config = dict(
    translate=0.12,
    cutout=0.25,
    arch='convnext_v2',
    isotropic=False,
    activation='gelu',
    layer_scale_init=0.1,
    kernel_size=5,
    init='torch_default',
    optimizer='normuon',
    lr_schedule='cosine',
)
Rows from block 7, named by matrix and row number. Rows with one number belong to one neuron. Each number is 500 + 40 x the weight over its row's rms, rounded and kept within 0 to 999. All counts start at 0. Numbers have three digits each. After the name is the row's rms in percent of the matrix's.
# fc1: MLP up (model.blocks.7.mlp.fc1.weight, 768x192), inputs 96-191
# fc2: MLP down (model.blocks.7.mlp.fc2.weight, 192x768, transposed), outputs 96-191
fc1.592 086:430509524483500430472539463529468522518485433522511418471485456586507489454499549485504478491519559509490431548467521498487476499512584503530480555462514530538527582534501466517508549419493493513545441496508531480475432517502473469478474468530459506466476462475498529436484527498529488537
fc1.593 086:457402502528517544513508515456479454471490422483451435539499529569525573511466519498560519484456522521509478534522529545453411502494515497553502527533500644498541575450510528579457468453518395490444550546510532482425499473531479490523525479562501481531511521549500519428490545531523463478
fc1.595 115:468506518443504542468495526493496526430491501520509527473508447457476456560545520459538499444501505500458528514478508469473492489559511468417566468494514429554496479453514481504495528490627467483484507527457497501480529584501488504429491491541527414459525450510596541455409536550513472459
fc1.596 122:574481478445465503475536521434449520543506474533484476537506513501403486571460487538465466488555477484515434493469499526526469544565553461511533422476513522497460525505447507516505506465530493471462500404481477509510536504489490433466517454489484440568492508519489471562463470579436535506
fc1.597 083:496513543557464457500409455502509470435459504471478496520530528484495539508538500483493431456485457505475528557487542452462457424571471529484537519532510522526522513504442540446496517466542400441582531457426557443469475407470571536462568524476407496503554440468519497533526502478526487485
fc1.598 082:565414448459489552512528476558524510494409459551428457423499522540441522531581510483522538523514514480433496542488524469472452463557496484514571479502478516586545577513522467439540466554424524460514525436449521510441517475543464477500531449466475505546473572550506488538474478469518514492
fc1.599 074:497536520503526531509486576535497568454525482466508522405469522542527561483494563508473512530459551527517488475491404548511474517469491534429503481522436532544544571567508507491462541450452560482544496541504472499471411498537471502540519464488492467504425566510478498440465555551433535554
fc1.600 071:511511518400466519526500543426471451485480564477515521572475549421535566507532579495510452388506535500484478408550545495474480511397595566508527496497576506502547543387524522388448485479479463574478519525412509460527498436476409540463543406509536503491508519498540449464428440521575500471
fc1.601 083:515536498438519508466524536541530555527500505474469530478431550486490501549471469516566541492512470528448465526487512573535530516503484515536511540395458505494530516463489504447531515438512471485506499558497568504538480506513427492554458478559539582517439487527493452520516494410481521498
fc1.602 083:552484477534516412495534491471511577490508545524507489504507524500508529545507552560459429452470494542521470560409449544566543507489500577539531507436476550487504480520479457440441491514468546515523478525485472427472501510499535534502533526553521499460529553608465461431504523445484509494
fc1.603 071:530567524419471503527513519498490482414483430380561503555525472528465515527527497500493482420488528488537502529476520563490471472447441522531476555544430524557506518515533563466523472486520493507538480576418549482505528476496537460517483536541515495532458535522519498556479512498495517525
fc1.604 082:555524475578502493503491539480532533555505466568525558459515507471566487554525603506518444496558525522456499494467585463545436508488509479463510530500499530490394481570517524459498503511523430500494423546509542516497472402457423462502530489424516549520492534492562554527451519514515530507
fc1.605 114:511518485494480464501462486531482505397593451495438488462521582535443507535442459458530504461511469506500454562467490537512473536492481472546480442475485454593478415393526552445463457466488570531515479529507493431524501503468458496470527540491508470590532475496527505471521504548509529530
fc1.606 113:497554436477530504577501535555474483473531425519464462545502406493511551537507553455569521526504481512475508512487505604547541459522549468526543418480483455544485532444486430483421474468559494513508496565470500515435508572468529517455496565451547448522457471483465449489513604505497451492
fc1.607 093:474512452494504498540448504466461445390486524466501546506477518426540511518527521491437484465466504435483515490493491543470500506478473512475533463514555465494455510479617503510558466467423477494455513574510511532532518530547451541423543521487503506540522540526528539504582446472536419556
fc1.608 084:495519493530500487465539514472468491481429474526521489502511540523540537556494451507470541544511568432427507510425491469549396548435512472426557513422516442496512359483524486487467403529565501509524522466487458544550519531487471449462485523562558570532481485465531438432590548491439516523
fc1.609 086:526561483588424460457519490521575473468475543541443445582439550462516524455519526465517509482504473527499521443514519549548462491529499433499516478385486531485505509533468472494535477475460536461525501565461523425502525470522555500561441507443526573519572529531482472493497498520408471516
fc1.610 128:587502485530462469437509520473455497463468497458489427485520509480547490490446592536499457482531460466534515484452522634532527527484459571488447464478403520545511505494466450474455515515568451514483531477514542538549507506589496480504469539565482541437492483473566521461522494507476520498
fc1.611 059:549485489573483503455486455456522504499524538506445551541531479471502487479480510539557557403473456480434489561574559554574514564492477584546468480448490536514551466517566488522521548447440487493510541448482490481462488405522425489507531417454524498472463484494507502507442473478523569505
fc1.612 105:489478544493494414438506451512476462485540494562494536522486459494518544465486494533493551436538510539490400516503541507524481484514509477503522561496482515511593506523490463528603509495475493506526438528450510502485502529532469481464496508522457429523522452424484455456485575513496442536
fc1.613 093:530556498456489518508521533401564427491468449481516488553510490453528524558527504494467517499550528470556459439489539550503468497345567559532514454556508595466505485490502458464529496453442515497520504548497546471508498467555478452523510488519494479484442475562472564522447549441525515491
fc1.614 076:499527516514420460527491527475458520420540538516557510508496457516599498418505425475568453486448507475538534508546537480505482460513544493444492481528500475469562473558490483502541466484460451474483414427431560509417526438538466482504472498498551467418460480536522521421494525541484425498
fc1.615 099:531486428508498476527497490444505447607538453433479476515527573565515481509512531481451533479519492398485439482460466550507500498544419479506544512489491507481590464520444515513540586462529468560465501509451532429587456509435454474458495488526505513419466544441530474422470448477537548509
fc1.616 097:513520482440538470520527441537526506532454483513485442550452510523512442507493472457437501525562390522534490479552555504524482475501521569441457499501504533478471507585577490459527435497382458482544534522523488453529535497540444470505538581531395478572485438540545468427515508460537523448
fc1.617 078:477503478489591456535515452459496438493480439580468530456477506446536509489494491468515494439507386494469503464498508513456485491526540540500412520482449450464533502484478509437516534557459539477419539472508515522445540433440545531506488508476518465523489517430455557503519558511446479477
fc1.618 090:461523550479462508509459514463488571500490442510495499514539520532531547476533580456385490481506512531531463460523502471500534603509520453494507516444479491510457540491585518485508448553465530478574530487504512463498468577559455462456565451545453471590416462457530493498411504477536615454
fc1.619 095:478523533506516514466492469478464484518454537532476492497556510434543477496528504514521492492491568540558486537584561489498532523491457489430542486495495533466506480554458572516477473460563622540477497430454486457426480471463399492405472492499487394486528494427508407462521508514509453441
fc1.621 113:529547432465465456449492472536567452502421540495512562498519527408493536464505559476536512496539550484485483510508461478578512625433463547502541515440485435501482507464513474507551527451486551519486530569465484420465474527535374529427533463517511528549518470556395465504500397526441496500
fc1.622 088:434515561553511437492540465494476508540473537496494508512535482505533494478473498517473480521504491452513507502516556478423528502483395502508502484454476474450513512508528519495512572485524489419537545525506544478472512439516543422498489458507524520449494454534539562533462502546616508391
fc1.624 107:496436546568505457489530469456504481492575445474485528626503493511477497514443468436530503495473494507468512501541532490487464497485554476491550454530488489474483494481506584516511565465490547525501498501473446467462525513496553516547520448500491473430495463496463480491495477568542531491
fc1.625 107:529464555506467573467512488464427412507419476491581536447481532507451408459465498504478471490486517472490409470580485451459514634473439511459512560512523511509535496496435522583522512528480550482554450494464485466495509548528511508579484485464499510539513505499515466524523429479496483456
fc1.627 113:498517478502465490493485524544471464431465533523498481447503494471487544533575473462525463499466558508527495505500475468539499515518489418515494518495490599506526489487469470452499468556550473502464533512500520487506536479475527512477534431506489411526452498553521503430386443471481471444
fc1.628 122:509548483468497453487472496422511521512524473486556482494516573482459546586508505420475484524488441548478437527448559510462550510517431511489561548420476459480558523509557505506466532483488501432575539479448524449523514475531503549471511476515514520462504589481538507493524502524523530503
fc1.629 092:482467533563492579489504520541514522520446507425561458501520502533456472576516507518550524543439501484474485466602574531446433505525469447476539493522465480547495484492519501466410453484559461508481515494427427540460476513519481489449536451546542528543545504452586439505491502507511593556
fc1.630 090:576542487528523474491538531552493449533519518519489474434504534485536460481504571496495508484551472483479499552504491527481536514524452494513554500490483520515552528491487557518418549449555450497485494534520463569458483460475505499586449573506489468614494479482434442427479541514416482530
fc1.631 100:522464550513468424531538497512531510492493538482426501546528498500504531522424483447483534486510515586536514455529430534560556510468484492553500524528492476476571540466440507511455550501455538432568505561520432512476486471436394537556464540517562506551496526462508476437497576504493366497
fc1.632 117:565544439547546513500531510492509539528397525449465497522512518493499514567434493507492484492476501490525512538524474535493464381517556527371626550444520645515504501518491485534485484443561545492484522491541513537482503439531510540485500505473530522544449448483511488479507485503474554511
fc1.633 084:483534530473440502501489483484576510424459560507429547487551513506466443579532523541488476497525517420486513484411498474511487473509498501518534562434517392444479486476543535495553501528491479475481505517542499461549475535505502449517524496455475511517523539537461464621527504476476524523
fc1.634 093:481532522490466426495451492503512477517489424530421441572531461545491566540551488482465488433429516468498479526527541490483502495479494465520526464475439540530528483433527452490491456511520511531534551447424561425483536496503444540524503505485548460531488471517493486460546524541498526552
fc1.635 114:474559528554494554451513506499485436520506473470582531531423501413486382472380527483505513492564549568521525532539484502458536468488466470516442478532509467547514521499458475491501553533523471511457452467496501499510479498540480486493497473521440502484493496432566451471473474491505530514
fc1.636 123:529512539496506547439529464502537490541515507480484472454560411500516437496486495491531524467377476557522466502520511484605460505491489474557520432456523524554572451427465523561502487485442527442468520527472506507521479499555495528512539551536422564564501510495438524543485515498452479504
fc1.637 095:546512536542504433512572448513508513515503439425475459578466476528512536496488498500517565485521537523487452489528572457440417472523527476503497505493473514470479489500452524606505519551527539486585459494532503444464479496464475472475456537551546523471444502456442472491418505490495574477
fc1.638 069:457494481480416517546526495461495515446485456439489550577533511545476489577520515543533498488488435481448529529495561565474495457503477527538550440568504593499545455441505467462474477507491538528425516539426544480379527386509494543557536489552465452574604498489483492520543521408561470482
fc1.639 082:541500501465547491449533430492508614458500543479559608505540424481514491517509542498536484504567470528480500504479502504485530412468467438545516487492495496466455592482516473535509605547525453406495506491468500480541508485534502479502545459430492454497591476559506486464505398533492509503
fc1.640 096:512516478526548502526541451505433525534505502482469492475435450523558586507499527499527437556597497531468543480507468480454479411538467493518485524499496518469469505513440520513482468475448487491547475438524512519473443598472516531430509505498446477605488447527519477522544541507512498524
fc1.641 069:493562503499549489445500520452532474468514517419490471483501408493596507527515530502542498488503479494582464518473495570542495491458526472570497567565438504422506465490497484462485473499454482425514468494524510454485498544413532539513509507459445452520496509518475494457536489495467517385
fc1.642 100:478554506490497472417546553505493436502547579542575507446551599483435508486436469448522490547499515516517516512490504456564516459466529486474486484478472547478527501486539522489541517492528515538469540542531545468507537466494526559498443543410426454514526518526513478559522523476477463515
fc1.643 094:478535487493487493520545580509463426436481531529472519536467525519479514485616492532465552517467511509470481466474502494522490466531458514512472431546551467473578522511544521526559522525480511311550535516486536569432595566496552531465533409442524499516516474510532553458473523548478531515
fc1.644 099:510464486547498517510550466442541549460480575556408562516506443468482515532518518503542566485495513545443448518469505512463517476454507548524517482500508537467447515480587484578492502544482450383488467468472514548527512391509463531502463520465503451505524474526545474501518489568501507543
fc1.645 090:491459490545503500500535467493539447538513494484517496520505517388525543590506516506509436511478602488496511511522523477565481511511437541510496486381479402533490498489587458483482434502512512529492495510480518513448471515513464572474477509537472527486541532501502516432519469470447481560
fc1.646 082:501519500545516558451544533459509531517547538474515548541605493510436533462538471549497421467468490558483463493518388496542555495452512485455523445533434502446516497454507495443436620500535562469517450519565517529527501478480483492489516414573468384496534455495465489515494497556436478540
fc1.647 079:473495511511524513518493467404544492518581508550471482539510431406572496535458503515483575561475462517489527517503555544531416439408563518471439481533542498519518533486474480488456460457507504504512468566488579534436562495539478594544496535431457532454517480488570470553520598448491455487
fc1.648 082:504433489513530569494520510478451441599487567524502456508521505513540471520558549520553505432463488467557493494477479511475546474456460493508443490469523535506404513492505512510477439541461454473424512490488549424454574472508412417520552475553479501549462526532538448490549500482502454522
fc1.649 079:502457469454444534491484513518465474518539346467422492515551540504502483491581557450515449410471440479538506515574529409524528501452532501497566530542487544458539552509549519478529532467530501492491505499413552407514479495461548494504462499548514482506466480482470573462497339549483488491
fc1.650 091:497471541520542500528534430479506458437506580532468465516493494427478487514447492515508556568484553522555487507517484465569529524545513556495520461407558470501447415479530532528489527504482570441502521521483504539465550418551595504426465541515557541511460467437539440456503581469463498527
fc1.651 103:564492449528485490480465522548556512491519532479524542488484512504466526498509572477443581544474500510475485533476528443491546500491549471467431476441509495511427491443426431566525486515537546520507477477406484457508457533527506485455514521476442458534509590504398499539475444491479544512
fc1.652 092:517544451513455502528482472501448497561516508506542446516514539475571527526434553522510421529493476568481496473525519531493562481458471586525503528415519424468471503526442434490473527546516497496484441578491504465438496461527505448525444502485456514493526553427513500450512530446491434524
fc1.653 080:442471521521503491528509504542499435598483503489543509473517516587491498517486575573518483533494440514434478501517522548543535520428507511467420547519464495481493415511522540466441504441506546473400542462505573505532574547560457491475587486521521440499462529532518474587498493463584496414
fc1.654 084:502499525514479533421585509487495525522489520524508531499538520518453515523457451571540377433486542545520446448497417497552517474482537381404496492518407489497513507476483440436468580460577572511518459475516499522512446431469500482496511410477533472530440457523501538460507532513461501516
fc1.655 097:414539452481554563506508478528572455396551503515462529518461410464480525476509499553562495507457508468521528548429587462464485517517477499564545552492532468469490493465526603520587458501450490528502505478464472525498502513474508441507523521445494435580391487510496535491402531553504503519
fc1.656 088:426482515487519487513526514495564508505472471558476563557532516511494464495486468442549516555572365544505505474490494493566487457475478522488489508507418444475514437509392552495538518499507521486488528500458550492568541521506532476563536537500477473625531465441485457500432554467488483508
fc1.657 068:529502461533400509493530466469424517443456421511510547453496532515511519454455512440492425488469456462532537439572572549466458488533525495453492468448541429485563544427488492513449518531491515496482582459546411495449532513569475519532577478531524522469505514521489442514483496467506498519
fc1.658 124:462553515481550449462561533498453527458520478477484518446472562497511504502544518494430475555510390480541486561552514515613525409475437516488478507488455491577506548486538536545459452505515452495461548562471464515509465412479524493503476478469433520436460518514532493454531495516562533502
fc1.659 121:572502537520495503441499503567496521513444513458398485537468530486476510482457541466631516436502430513547511488533492484531474505541529525424539446498549461431505563589508528501515505477534511509471500612513474463502469435518521541543473579496517507455491482521483447488523485522465511553
fc1.661 125:535463503561493505461494573513515550489519491499505484563501570552458475526577476474489477467468540469493469489443499489431443406484513528482522500458439476489521463465556450449484523499423494506498459475488560479555538508492528501469525494508471495612477490513541500424480494527419510509
fc1.662 141:488529549468492491524531496458552545471491507564481516441559513568460423492513490460513494550439497450531517495487566428496481478511542528537448552440416501559504481471446561503519518492487500467456492513522457430543497484466559563494505496520488507548454492458497449447487467465518446503
fc1.663 109:514506499547567559493501519523418553519533498571523481493510527500511497507458451558464542475519517437430508506538508431489481431527512556537487518560534487525436571521424449513421485433477480405468527496514595509517558486546452471484529453501507435454559512542506563578500509504477502449
fc1.664 080:513427473487470528517504501518450486517483538477537568482528467474495525497473508549478443495477546515497513577426542472534460439494492467577565460442490558453521535534453570540514506450411557476551541505509500412422497464481510544433505481459452479553503540558491474542490575494505519454
fc2.592 117:529492509510454451529512496453469487423558571454482483514521476542536527512456455522559547543513490487388495508499515554452510586525495521502483460484589515495488525561428484530499558566497485483491478488482465508493446517527482520529555547547518451546521529500507517426478471534469568545
fc2.593 132:511507602510401539496468463446484455430498577522515475558528531534526440500521430533561570444548498489545481447481469544458544527542471473505481550473578499446472537554504459537480480461507549530487517471556500481426491511494434510499474597520433499515497480475531507503504427518481490471
fc2.595 095:418463472537540565519505491566491502471462516447526498448466522430462502429449562518496467511559467401454493478455558459477553466504461457583545528542497513511504486494478530572443525602499560434511565418480531460492513512584531521523480475404508526512552476526473451470467500503512471473
fc2.596 175:485536463449512419475541556478474577499529535484550580519558535515464505536542509567474511546458444468472484466526411474447522475556478485513530449508485544498461503452521482542539498528462469494518567470457538459513611484460480458529574520507557599510519483476495523535556498466503485509
fc2.597 091:442470448530415488578540531561556507568438505527502500489478480480516521512507488567531476520466486508494514492497441536510472560483540549478400480514509516441469470488534483457452536486464549515476530540493512520549546520469518491465491457573429463433500527454550469610484540496469536501
fc2.598 068:509515471477470509439524436486510456433419472438460499505460456461513425505438488464479567505488532502501552463496520447512538493503521447458468506545514495543477503493468523434506602460468541531478509408413439485489541505520490457541512485536446558540522427515475496457485513513539560496
fc2.599 060:481531496438522510452547487494466443485517471504501450507391503526475553488572406530499483539547496464564533464528470545540494480506565457493520482501494530496469491545481457510544515488477506528466470515554507441366512457511521486461491539564508528453369441528489507490541462463524508470
fc2.600 100:421453487514458516422537460525528435517563477506544497544485555465525446532517433505492554493496483473454491498445466538544528434505537530530576498491497463595506491509513533545520519534534468519518489472424464496486541546533480527521513451526486523524472456546561438529503502482526591488
fc2.601 114:514410527601464499478452471553492472502520447551491473523489524564489533513518484519577612430493448447514530520466523506439450515495394549597464566564490452487552457482481498448543477571534538468505478466455518442490457515461576456482551463567460467467503472475523471519598485511501472530
fc2.602 077:553503480473461471496488505440515548517554468508490490470406504516484559567418487462531477515465464496506432504578529576539491537490468437441465535479519426480468523457541510478521499508494502452558548458438487497505460419474457473436457456547480507448526475487462482464612472455465484538
fc2.603 075:535513609497480463499535495529484489491506555565492555535404544546492507478500433517401472517620531494443482463518533557492523501478486432510497524542482466614434506512447494515508524517487511495535509512432537540493485488541549477538524521513527479501521486521563457426528523477475504515
fc2.604 074:475496436427519546468485467434462492484561497479462429471395474522523558509543441490521571542494551521498459488505427552536492500427523510486482508526495518480539501552481522481513523476522567511566466476551507523511515602529501487471481428434513623517556499450517516472577505490496485406
fc2.605 079:534457471497476486522508407566532446431529495419564497449538567435579494490425530415460486488481530528483471455537522510497508505505473495455438503483471447563430452530398543501536507541440525574534524468459456490522495507496556498509524508508532483462384516548537489499487483463468462493
fc2.606 105:509550448484472528522503413501466473494477552533467443455519533488499481399484411525486510478520526523484508443494527448466507511496461511504484480610558454495518576514482538461537452514536531453503505542543532513585563469517501509509500478477505493482451518482553532552567604518403488470
fc2.607 117:500543520541571476518551476520492463563555463495427477525566477490466490554486490561446507437460468473444480426474438492605540515517483491552482556514509501507430486522579468471612482540551553435515499540478543522477515449517543437444534520438470473490498572536542541520519550496539561585
fc2.608 093:556511562467570490440514510587592552479549462523465454580480510447463440502533531515437537470475523436549537472465469528546514513524469590520525504520530443514522544501483567444504513503477481515468498489503463519545529541430491474529537546536591507519448516412565549462480479501518508479
fc2.609 074:477557511594535509532512506384573528540566462598512504473512463532534464545517509481490514570494452500497428425530549544495445473498509490497538561475481490507560483441544515529532515489456536471462500474508473509491392487497523581510436592488490478522505481545568515497464462463460516502
fc2.610 140:499506455508496488468462499575522464451483478489505522445489500486499456449444451505561433508476503489466525445497498584489456418506496442536484461455469439523503510552425429487584497559496506486576553562459468611488483589435510559466422489448551545532514521487512560503485445512471481477
fc2.611 066:510506476515464450507492518563568530605512494506458436530442473478524486550537582564544508510513492510564424526484491468444504440432533411428520476499435492462484527526472506595429447521473573532459449513508459437487401513481554486474524543431557564481441499495470510460553559503546531573
fc2.612 127:422555502564532447513484500548591565475507443557402462481473591542460545507560471532519442469448487432507504498470507427488478597529555478541511507533456469575470467494543471413380442472473528523476475541518513498454460567487480398464465535538477474508491491521551443498443497494567500527
fc2.613 118:465469485529493429465502496522492441554516474526574473515444521513516507524492465461490462548567544485475525586505476533544489499493538513488485472403481460494419490488438424606526423473523508534517412420489481500549500540538537572534550449549440565540457475529491448478495495519544525522
fc2.614 065:526535505458486442481517554550508422490409466552503461509494465495488487574567573496516542488414492511546456412451581553569523545510507518468490501533487503505519554555537481521529447508457483419467508450531548547524513445589499603491493535374524497520511515480525513459541435410483546511
fc2.615 083:523514445449510454435536498503531504539505523469459487438500537493492389498425465511475541525375474490526528513495525479452517455476476513436490483465472508503449503544463470548531486421560524513462527483510530484517464467467459480459497459518463417549489350428459518550536467557490513474
fc2.616 135:518567551477472480571568449493510503474516509474484486521506466568436483525478553531558482442461484436425481509517528456492453529474475493475520517517436466509544515519567607474486495501528533488488489495438492418525440483524469471480556558527448528536553517553538508545511492484505581450
fc2.617 060:480449517464452461477439458451464466532509472542457534462545468501475502468532540500556517434469496468510433454470525487536507475497480483490509497517476507536540475463544479481450513418453541479538508533536489507475490531555458548504487517459497557531525532485450459441480514542497476506
fc2.618 060:481511504536488473489562484561484508488461557543538503533433433434510441590468474522506500531509551422497559532467525462486481482472510469505531481515475478492440518489492479379521482578416494509524504470527492482535488522499521565424567512535480581513563498551530483563523464561572528419
fc2.619 137:457525483535423427588461497527517477533511511598490525535460531477449426465490474487485477434583490495543492456466527543378532544492563547461436517481472459518477488492459435516536534521479544530473541429519464421489463439528527517492511528515495528458522532543517525459541507489514447491
fc2.621 145:523480479514485488496447469548553482587514547469513479524531488484502502522486482455497526526489451464484515481520552446538520557458511514467511531431546491495522515493426589528552503546471486461468507483459452515610464576482461537495476424478439534511471370474442510432437491547487529532
fc2.622 070:542513528527571528533474577534442575492462501483487456523482518451621510511508534573502564467538444527490412516448538489491410496584530545488450525493492540477473563523449511487424511515464440455557464495521511602470486551477524540492454533474511444522506488472518542548494511520515475527
fc2.624 094:472467591491474508483514492491458515507466513579465444451517505497488524526501488444453529512548405514551427502462482491471496498519508578538535482446512534476504518507488538546491535504534464464517511531520508541481554445501515462462428540626436470438512489545504489466508545558461487463
fc2.625 079:472533457578504518524466490459454522472512484554545545555467485502470462480507529534483554477520469530525500451444542443510497513446495458453507458470553462481442454503517482498428504500467481492629490436477491528543531453531574458506479544517452534471467450555616443541382492429524519456
fc2.627 107:494502452551556526476479495508488507552503503456518491488533509459503437511485429474472489452575525460477569522580497589524523504493451405567495513480527536500552508520441467564508512485554511460434491501519488431482497546520440441484493477522607415454460483517509451545448486437488530496
fc2.628 099:478506471432499514478521519537493520511538531550518460519542516482523521527514496521507468492550482510503465430488508551543531583514458464571514501511494463498509427545457507444554497536514541503540565384424466500494417526499497472472499497520512514512510526534514523415464438451430477482
fc2.629 087:498563457455526549472495496588494490515506494487482564525410480505502385497577470430497472488490500598508443479484504485548467483476437454512495491427513522484504492534478577535516546531453489433506479440509547513505523494502549463546546490519532503506509518510538499455573512468443501492
fc2.630 089:525513523504484464455578447452518532502515496569502436521455530567512491417529506500510516497574518522482496486484449564498590532482477460470468530472559461528512516497511568450459452505573545434572513569476507489511506495454510507513511555558489426467532536522489393435584502471509589451
fc2.631 091:469465471439459421466582482459512483468465528517496516419477536547506473448514513445563489503489527507475455525461462446521508512466503455525515541398523499471433564446409547543555471479512574513499506492605506550464530528538515513549484589482511545583485483501528452489554502472408485526
fc2.632 110:511541477517573462480472500547544475530534483534528460420461489453523536509463541437521467483551535469464531516594480497449538461531542544455537445526462462474593453442445500540463445525502486477468534540550537483523506545500475535537514469467509572550443534508451521439423492536600496446
fc2.633 091:491499544491490493525489509444519439540468517444534527505456536536447465459520495501458517556589522470478468507582520518516418626487508473464415536466526532438480532538498484519551504483488474456575466502530493551529463497408463478490493528435468498537526519430464472483614417500514572519
fc2.634 070:524456450485500556500501546512504473570530528535517499506503575479501441511423551499501465508518501532581496553545487503456461481455466535555488490455519441501440551497479424468471500515452502491441474468440468539555478538544527498520509466543483480535470513494521504418515553519448524443
fc2.635 165:473512487502557476437475563509495476448558551466488530485515399474486493496544537484513544449497484500481467522498509456432479493538503549506478498515509499517476514549548538541504480466532558513499525503573499541545495562481580581402515514487513433481473417529463532510501541547469607486
fc2.636 139:509505539492601573493493456506519520573537467455434530494556436501490489511523555526406496498462504537484492554439534554522487446498522539449517472542487499598497468513485476533471537511583493559495496455499508530445440494499578503532527518471448505495490494503518474457481550484539513476
fc2.637 108:496527496516492528491534464470482494500527538559530478445487619507510474491477449537538518576424513477498491488476474454475408462561528522549493490461490447494436508526487461480466534493536555510416533516470485552534537514456445450490496478547480495413462556494569503553536514527434537487
fc2.638 079:461527462531460483520502537485479505466516514429494522488488566488507548473483573480534427338425586503514532526533497526526453538483537535497525537443515425497594538522510512462446530512486509565467517556515481425568432539505477545483520496535447510458565486452506482494573536443532522571
fc2.639 112:485563468533566505510561542389529479474502627439522466519543520520478495515509522382469508534480520557498447502490541489527516542491527413452570475577487486487486554436492512468530508533487461499467492526407498486464420481525478477500516534446569455474528516446534469543512533518489484491
fc2.640 105:548508527545479531485529497470511467509460541505516538441477522480525591552502468533476476571494556524481480504553514548572528482452515536436492557494481540552476483519488536441426507497463520483447518421472486535560603496523447497439535438483498512541502482524489453506461546536499564524
fc2.641 070:529455473449431487504500500513512535467582558463440498543460579497512450535527518453499564501547516463552558518466565502524475541514408580563526494489512444473469492467491491492487420496503491479508471505451462507509436506516470495511509564538510476569478495548461404483543443511520535499
fc2.642 107:526476528485534542515534488482485525437469488539453525523525488443542519486468485548560510416587482553486519502504498516530501562416488499547531501552576488501443554481427448531565520552533586463459450514538488498459523520447490438486540553524473517549444531494536473593563499524555497569
fc2.643 089:470509501424508574488479503505534554464517501520483466447506528482526545516558489527521477483539515579461527507554488503504501387468483584462541540479493484491512453507546524500475489565439532505469498477479491416488522546559464466559445480510447493500527499556425532454462522426482479473
fc2.644 085:477443536522511446529462509492568466476398534531423520525488513468497466490478485528549435500499544548495408462551502512466561541459516469490496563534495400385526517510503511465496469483552492521554444538453495453525508458527483522517458517498509578548514516512388499514491522466609510423
fc2.645 091:521526508569487495506564493452550467591444514447518567443471466503477437555445484546500489486525505444492501540564437439548461458543545487519485569461516537454477475527533507541468540458501503460510492528485466483524581498481524508564436471503509525516438445493499474432508453524464480458
fc2.646 100:501504565561494589579451437486513510483489506462527590508457578459474452522532414457484436462514504465494526464476504510464437502515536524475560435547460513535482503521518517502503500482540537516400536616529451478513475528478440470433495551540583525415451541494479521510510474489504511478
fc2.647 089:576437559466486517468548463467524473599521489484498495469479544586552493508547518480448490469472499491409491511509448382518498513559487495456551509526420484507497523482488621527495525506478448538491483475513512509580527508521532525530499425462438528487459531505480509491504493552542514511
fc2.648 073:484551519535492514540558537516510541524538539490532573522472422572476447472574465483482571407528491519519463517490543479523457609539441425425480515516457497463469478466514573497527439535486512518561454530530557491512500472517504514550555515470473597492545521468539507519560521508508457546
fc2.649 078:491446378543502532479525500542523531510486505464489627439522501442504547500505489493509539563505466498561498490439583564502547452419538451513467477511417502558503549535476522479482546487508463526554515495501458496457509452566541501537438510554454402524483468518524476515545522522498522488
fc2.650 125:565502544541452519556463511534485486501468444488549490507487534492517511593518492526513553488510469509519532521491409466475426482551433502497468477507456447543517544477520608530511497527492492496504484459490572533480460521468541550554504570505478548457543456491439580533537534579572428481
fc2.651 110:495554546415447449368434497480532481528509488441525521546509479427470490470513510551508576448540627496520505480573499475529559465498541487500507448524492466487498478440537530471529498469503472446464590504484445488498548454515478514490525439579485527488527476467553487445508523472511472487
fc2.652 088:548533515524523560511526474483484466546467500527511535558453454473485574538437433520442493512489539484486495540492473503513471476553433439479489520436507487554480516497511530500554579433482462485489512501504499504573526455544494504529522439492531490558487490480537462487473506562460427504
fc2.653 085:481544575471558580526548519498448508505457546522577508516534429545496474568576438500466533530533490539474512492493529549487389554435593471536482525530497504501469508516532485533498483473469529464533476525486551567531543460587450549506498548506541569495511437435560521538549542455436454540
fc2.654 111:493473562589511493511395496423553481549498499485523521471443515529440539496504401454499408537564532518501509472488503488462505432536540520477528455510418524534492489558496497488515546506558550567443564538498506536483449528494518514502539541551555495463454535460514494516509498569456501558
fc2.655 115:434506529429456525531460497492551533504494562431512556540529516536516482471479532466384456512517476450497472514478555498510541572555492464481419492556478470483478473493530417504567497602522564449493505455434518582496553533579522498451529470511465480449536449486420535530571465472455530500
fc2.656 094:511511553411481499485448458433529458501473559482512460549532532502493454508526567500586513518432489480550563448438505447528425475505464496469525469562511524514530505454489569441525507602482530498436454547507507524516533564480497516513539535530533569518490568425582531505498512505534480463
fc2.657 088:458440468478468508567547484505471444510547528536541546429440440494489487478527510494539502465412509545498454556528515571487486510549481452485572516492505469537528529475589504537465444516487533500472442406481415457457533549505494539502540525499484393462463499485459479539420489523481513508
fc2.658 107:547486442560502514479464515503467475492451542468557501585526446573483511539500540527543477468500452485566562514481556501495515427467481456507500496524538474498555544433470528496512468584451399457425555464414465491536475483494450548448571515495436504475462503461463495547578527516439487424
fc2.659 103:446481506422423497436518432467467471418476504515465491502538547522536515504516460496518485459558562471463419473492496446544437507466464530502496509481503477501518438536466553436478583506542455469569457446513494547464522498547551442482460488512472466411441501486475513511537582518484410522
fc2.661 100:476463510503561472586516406510455565553488462492494552511558497500500485514474555482513474468472472472498507522564486488526567486471449519481409505534471454453465524521455420536579527454479484516479553477483473504503509441471500420496502485460547532503522527538473506427565476511495448507
fc2.662 175:527483491422575434426541510425464532507464444593520471493564446474481539581486475562494550464517487523506542527571525484484481472514467491506498452509469573525535473437465512504517537515486511506520595396487549511464564507514536528506535529512481533497480536527449541526506477486548424560
fc2.663 122:517455557516573492499549446530448464454524539523529518482415520540584465587468469502476465469523485490551493462472507529533543493522496546495497536484553510492484453460522483487542527502508518437435487473499503481477471499464518568471485514468518524465535528498480563513492507519474422489
fc2.664 080:471555441533480425511433552461566423545552563544498475460535574504457497532556520501529474494493493502501495468484532516479444472477489511504556453511546478555468454502442550477585535445528514560559431524498497531519575532517508502463487529529458562469523452515488493481543456566449502521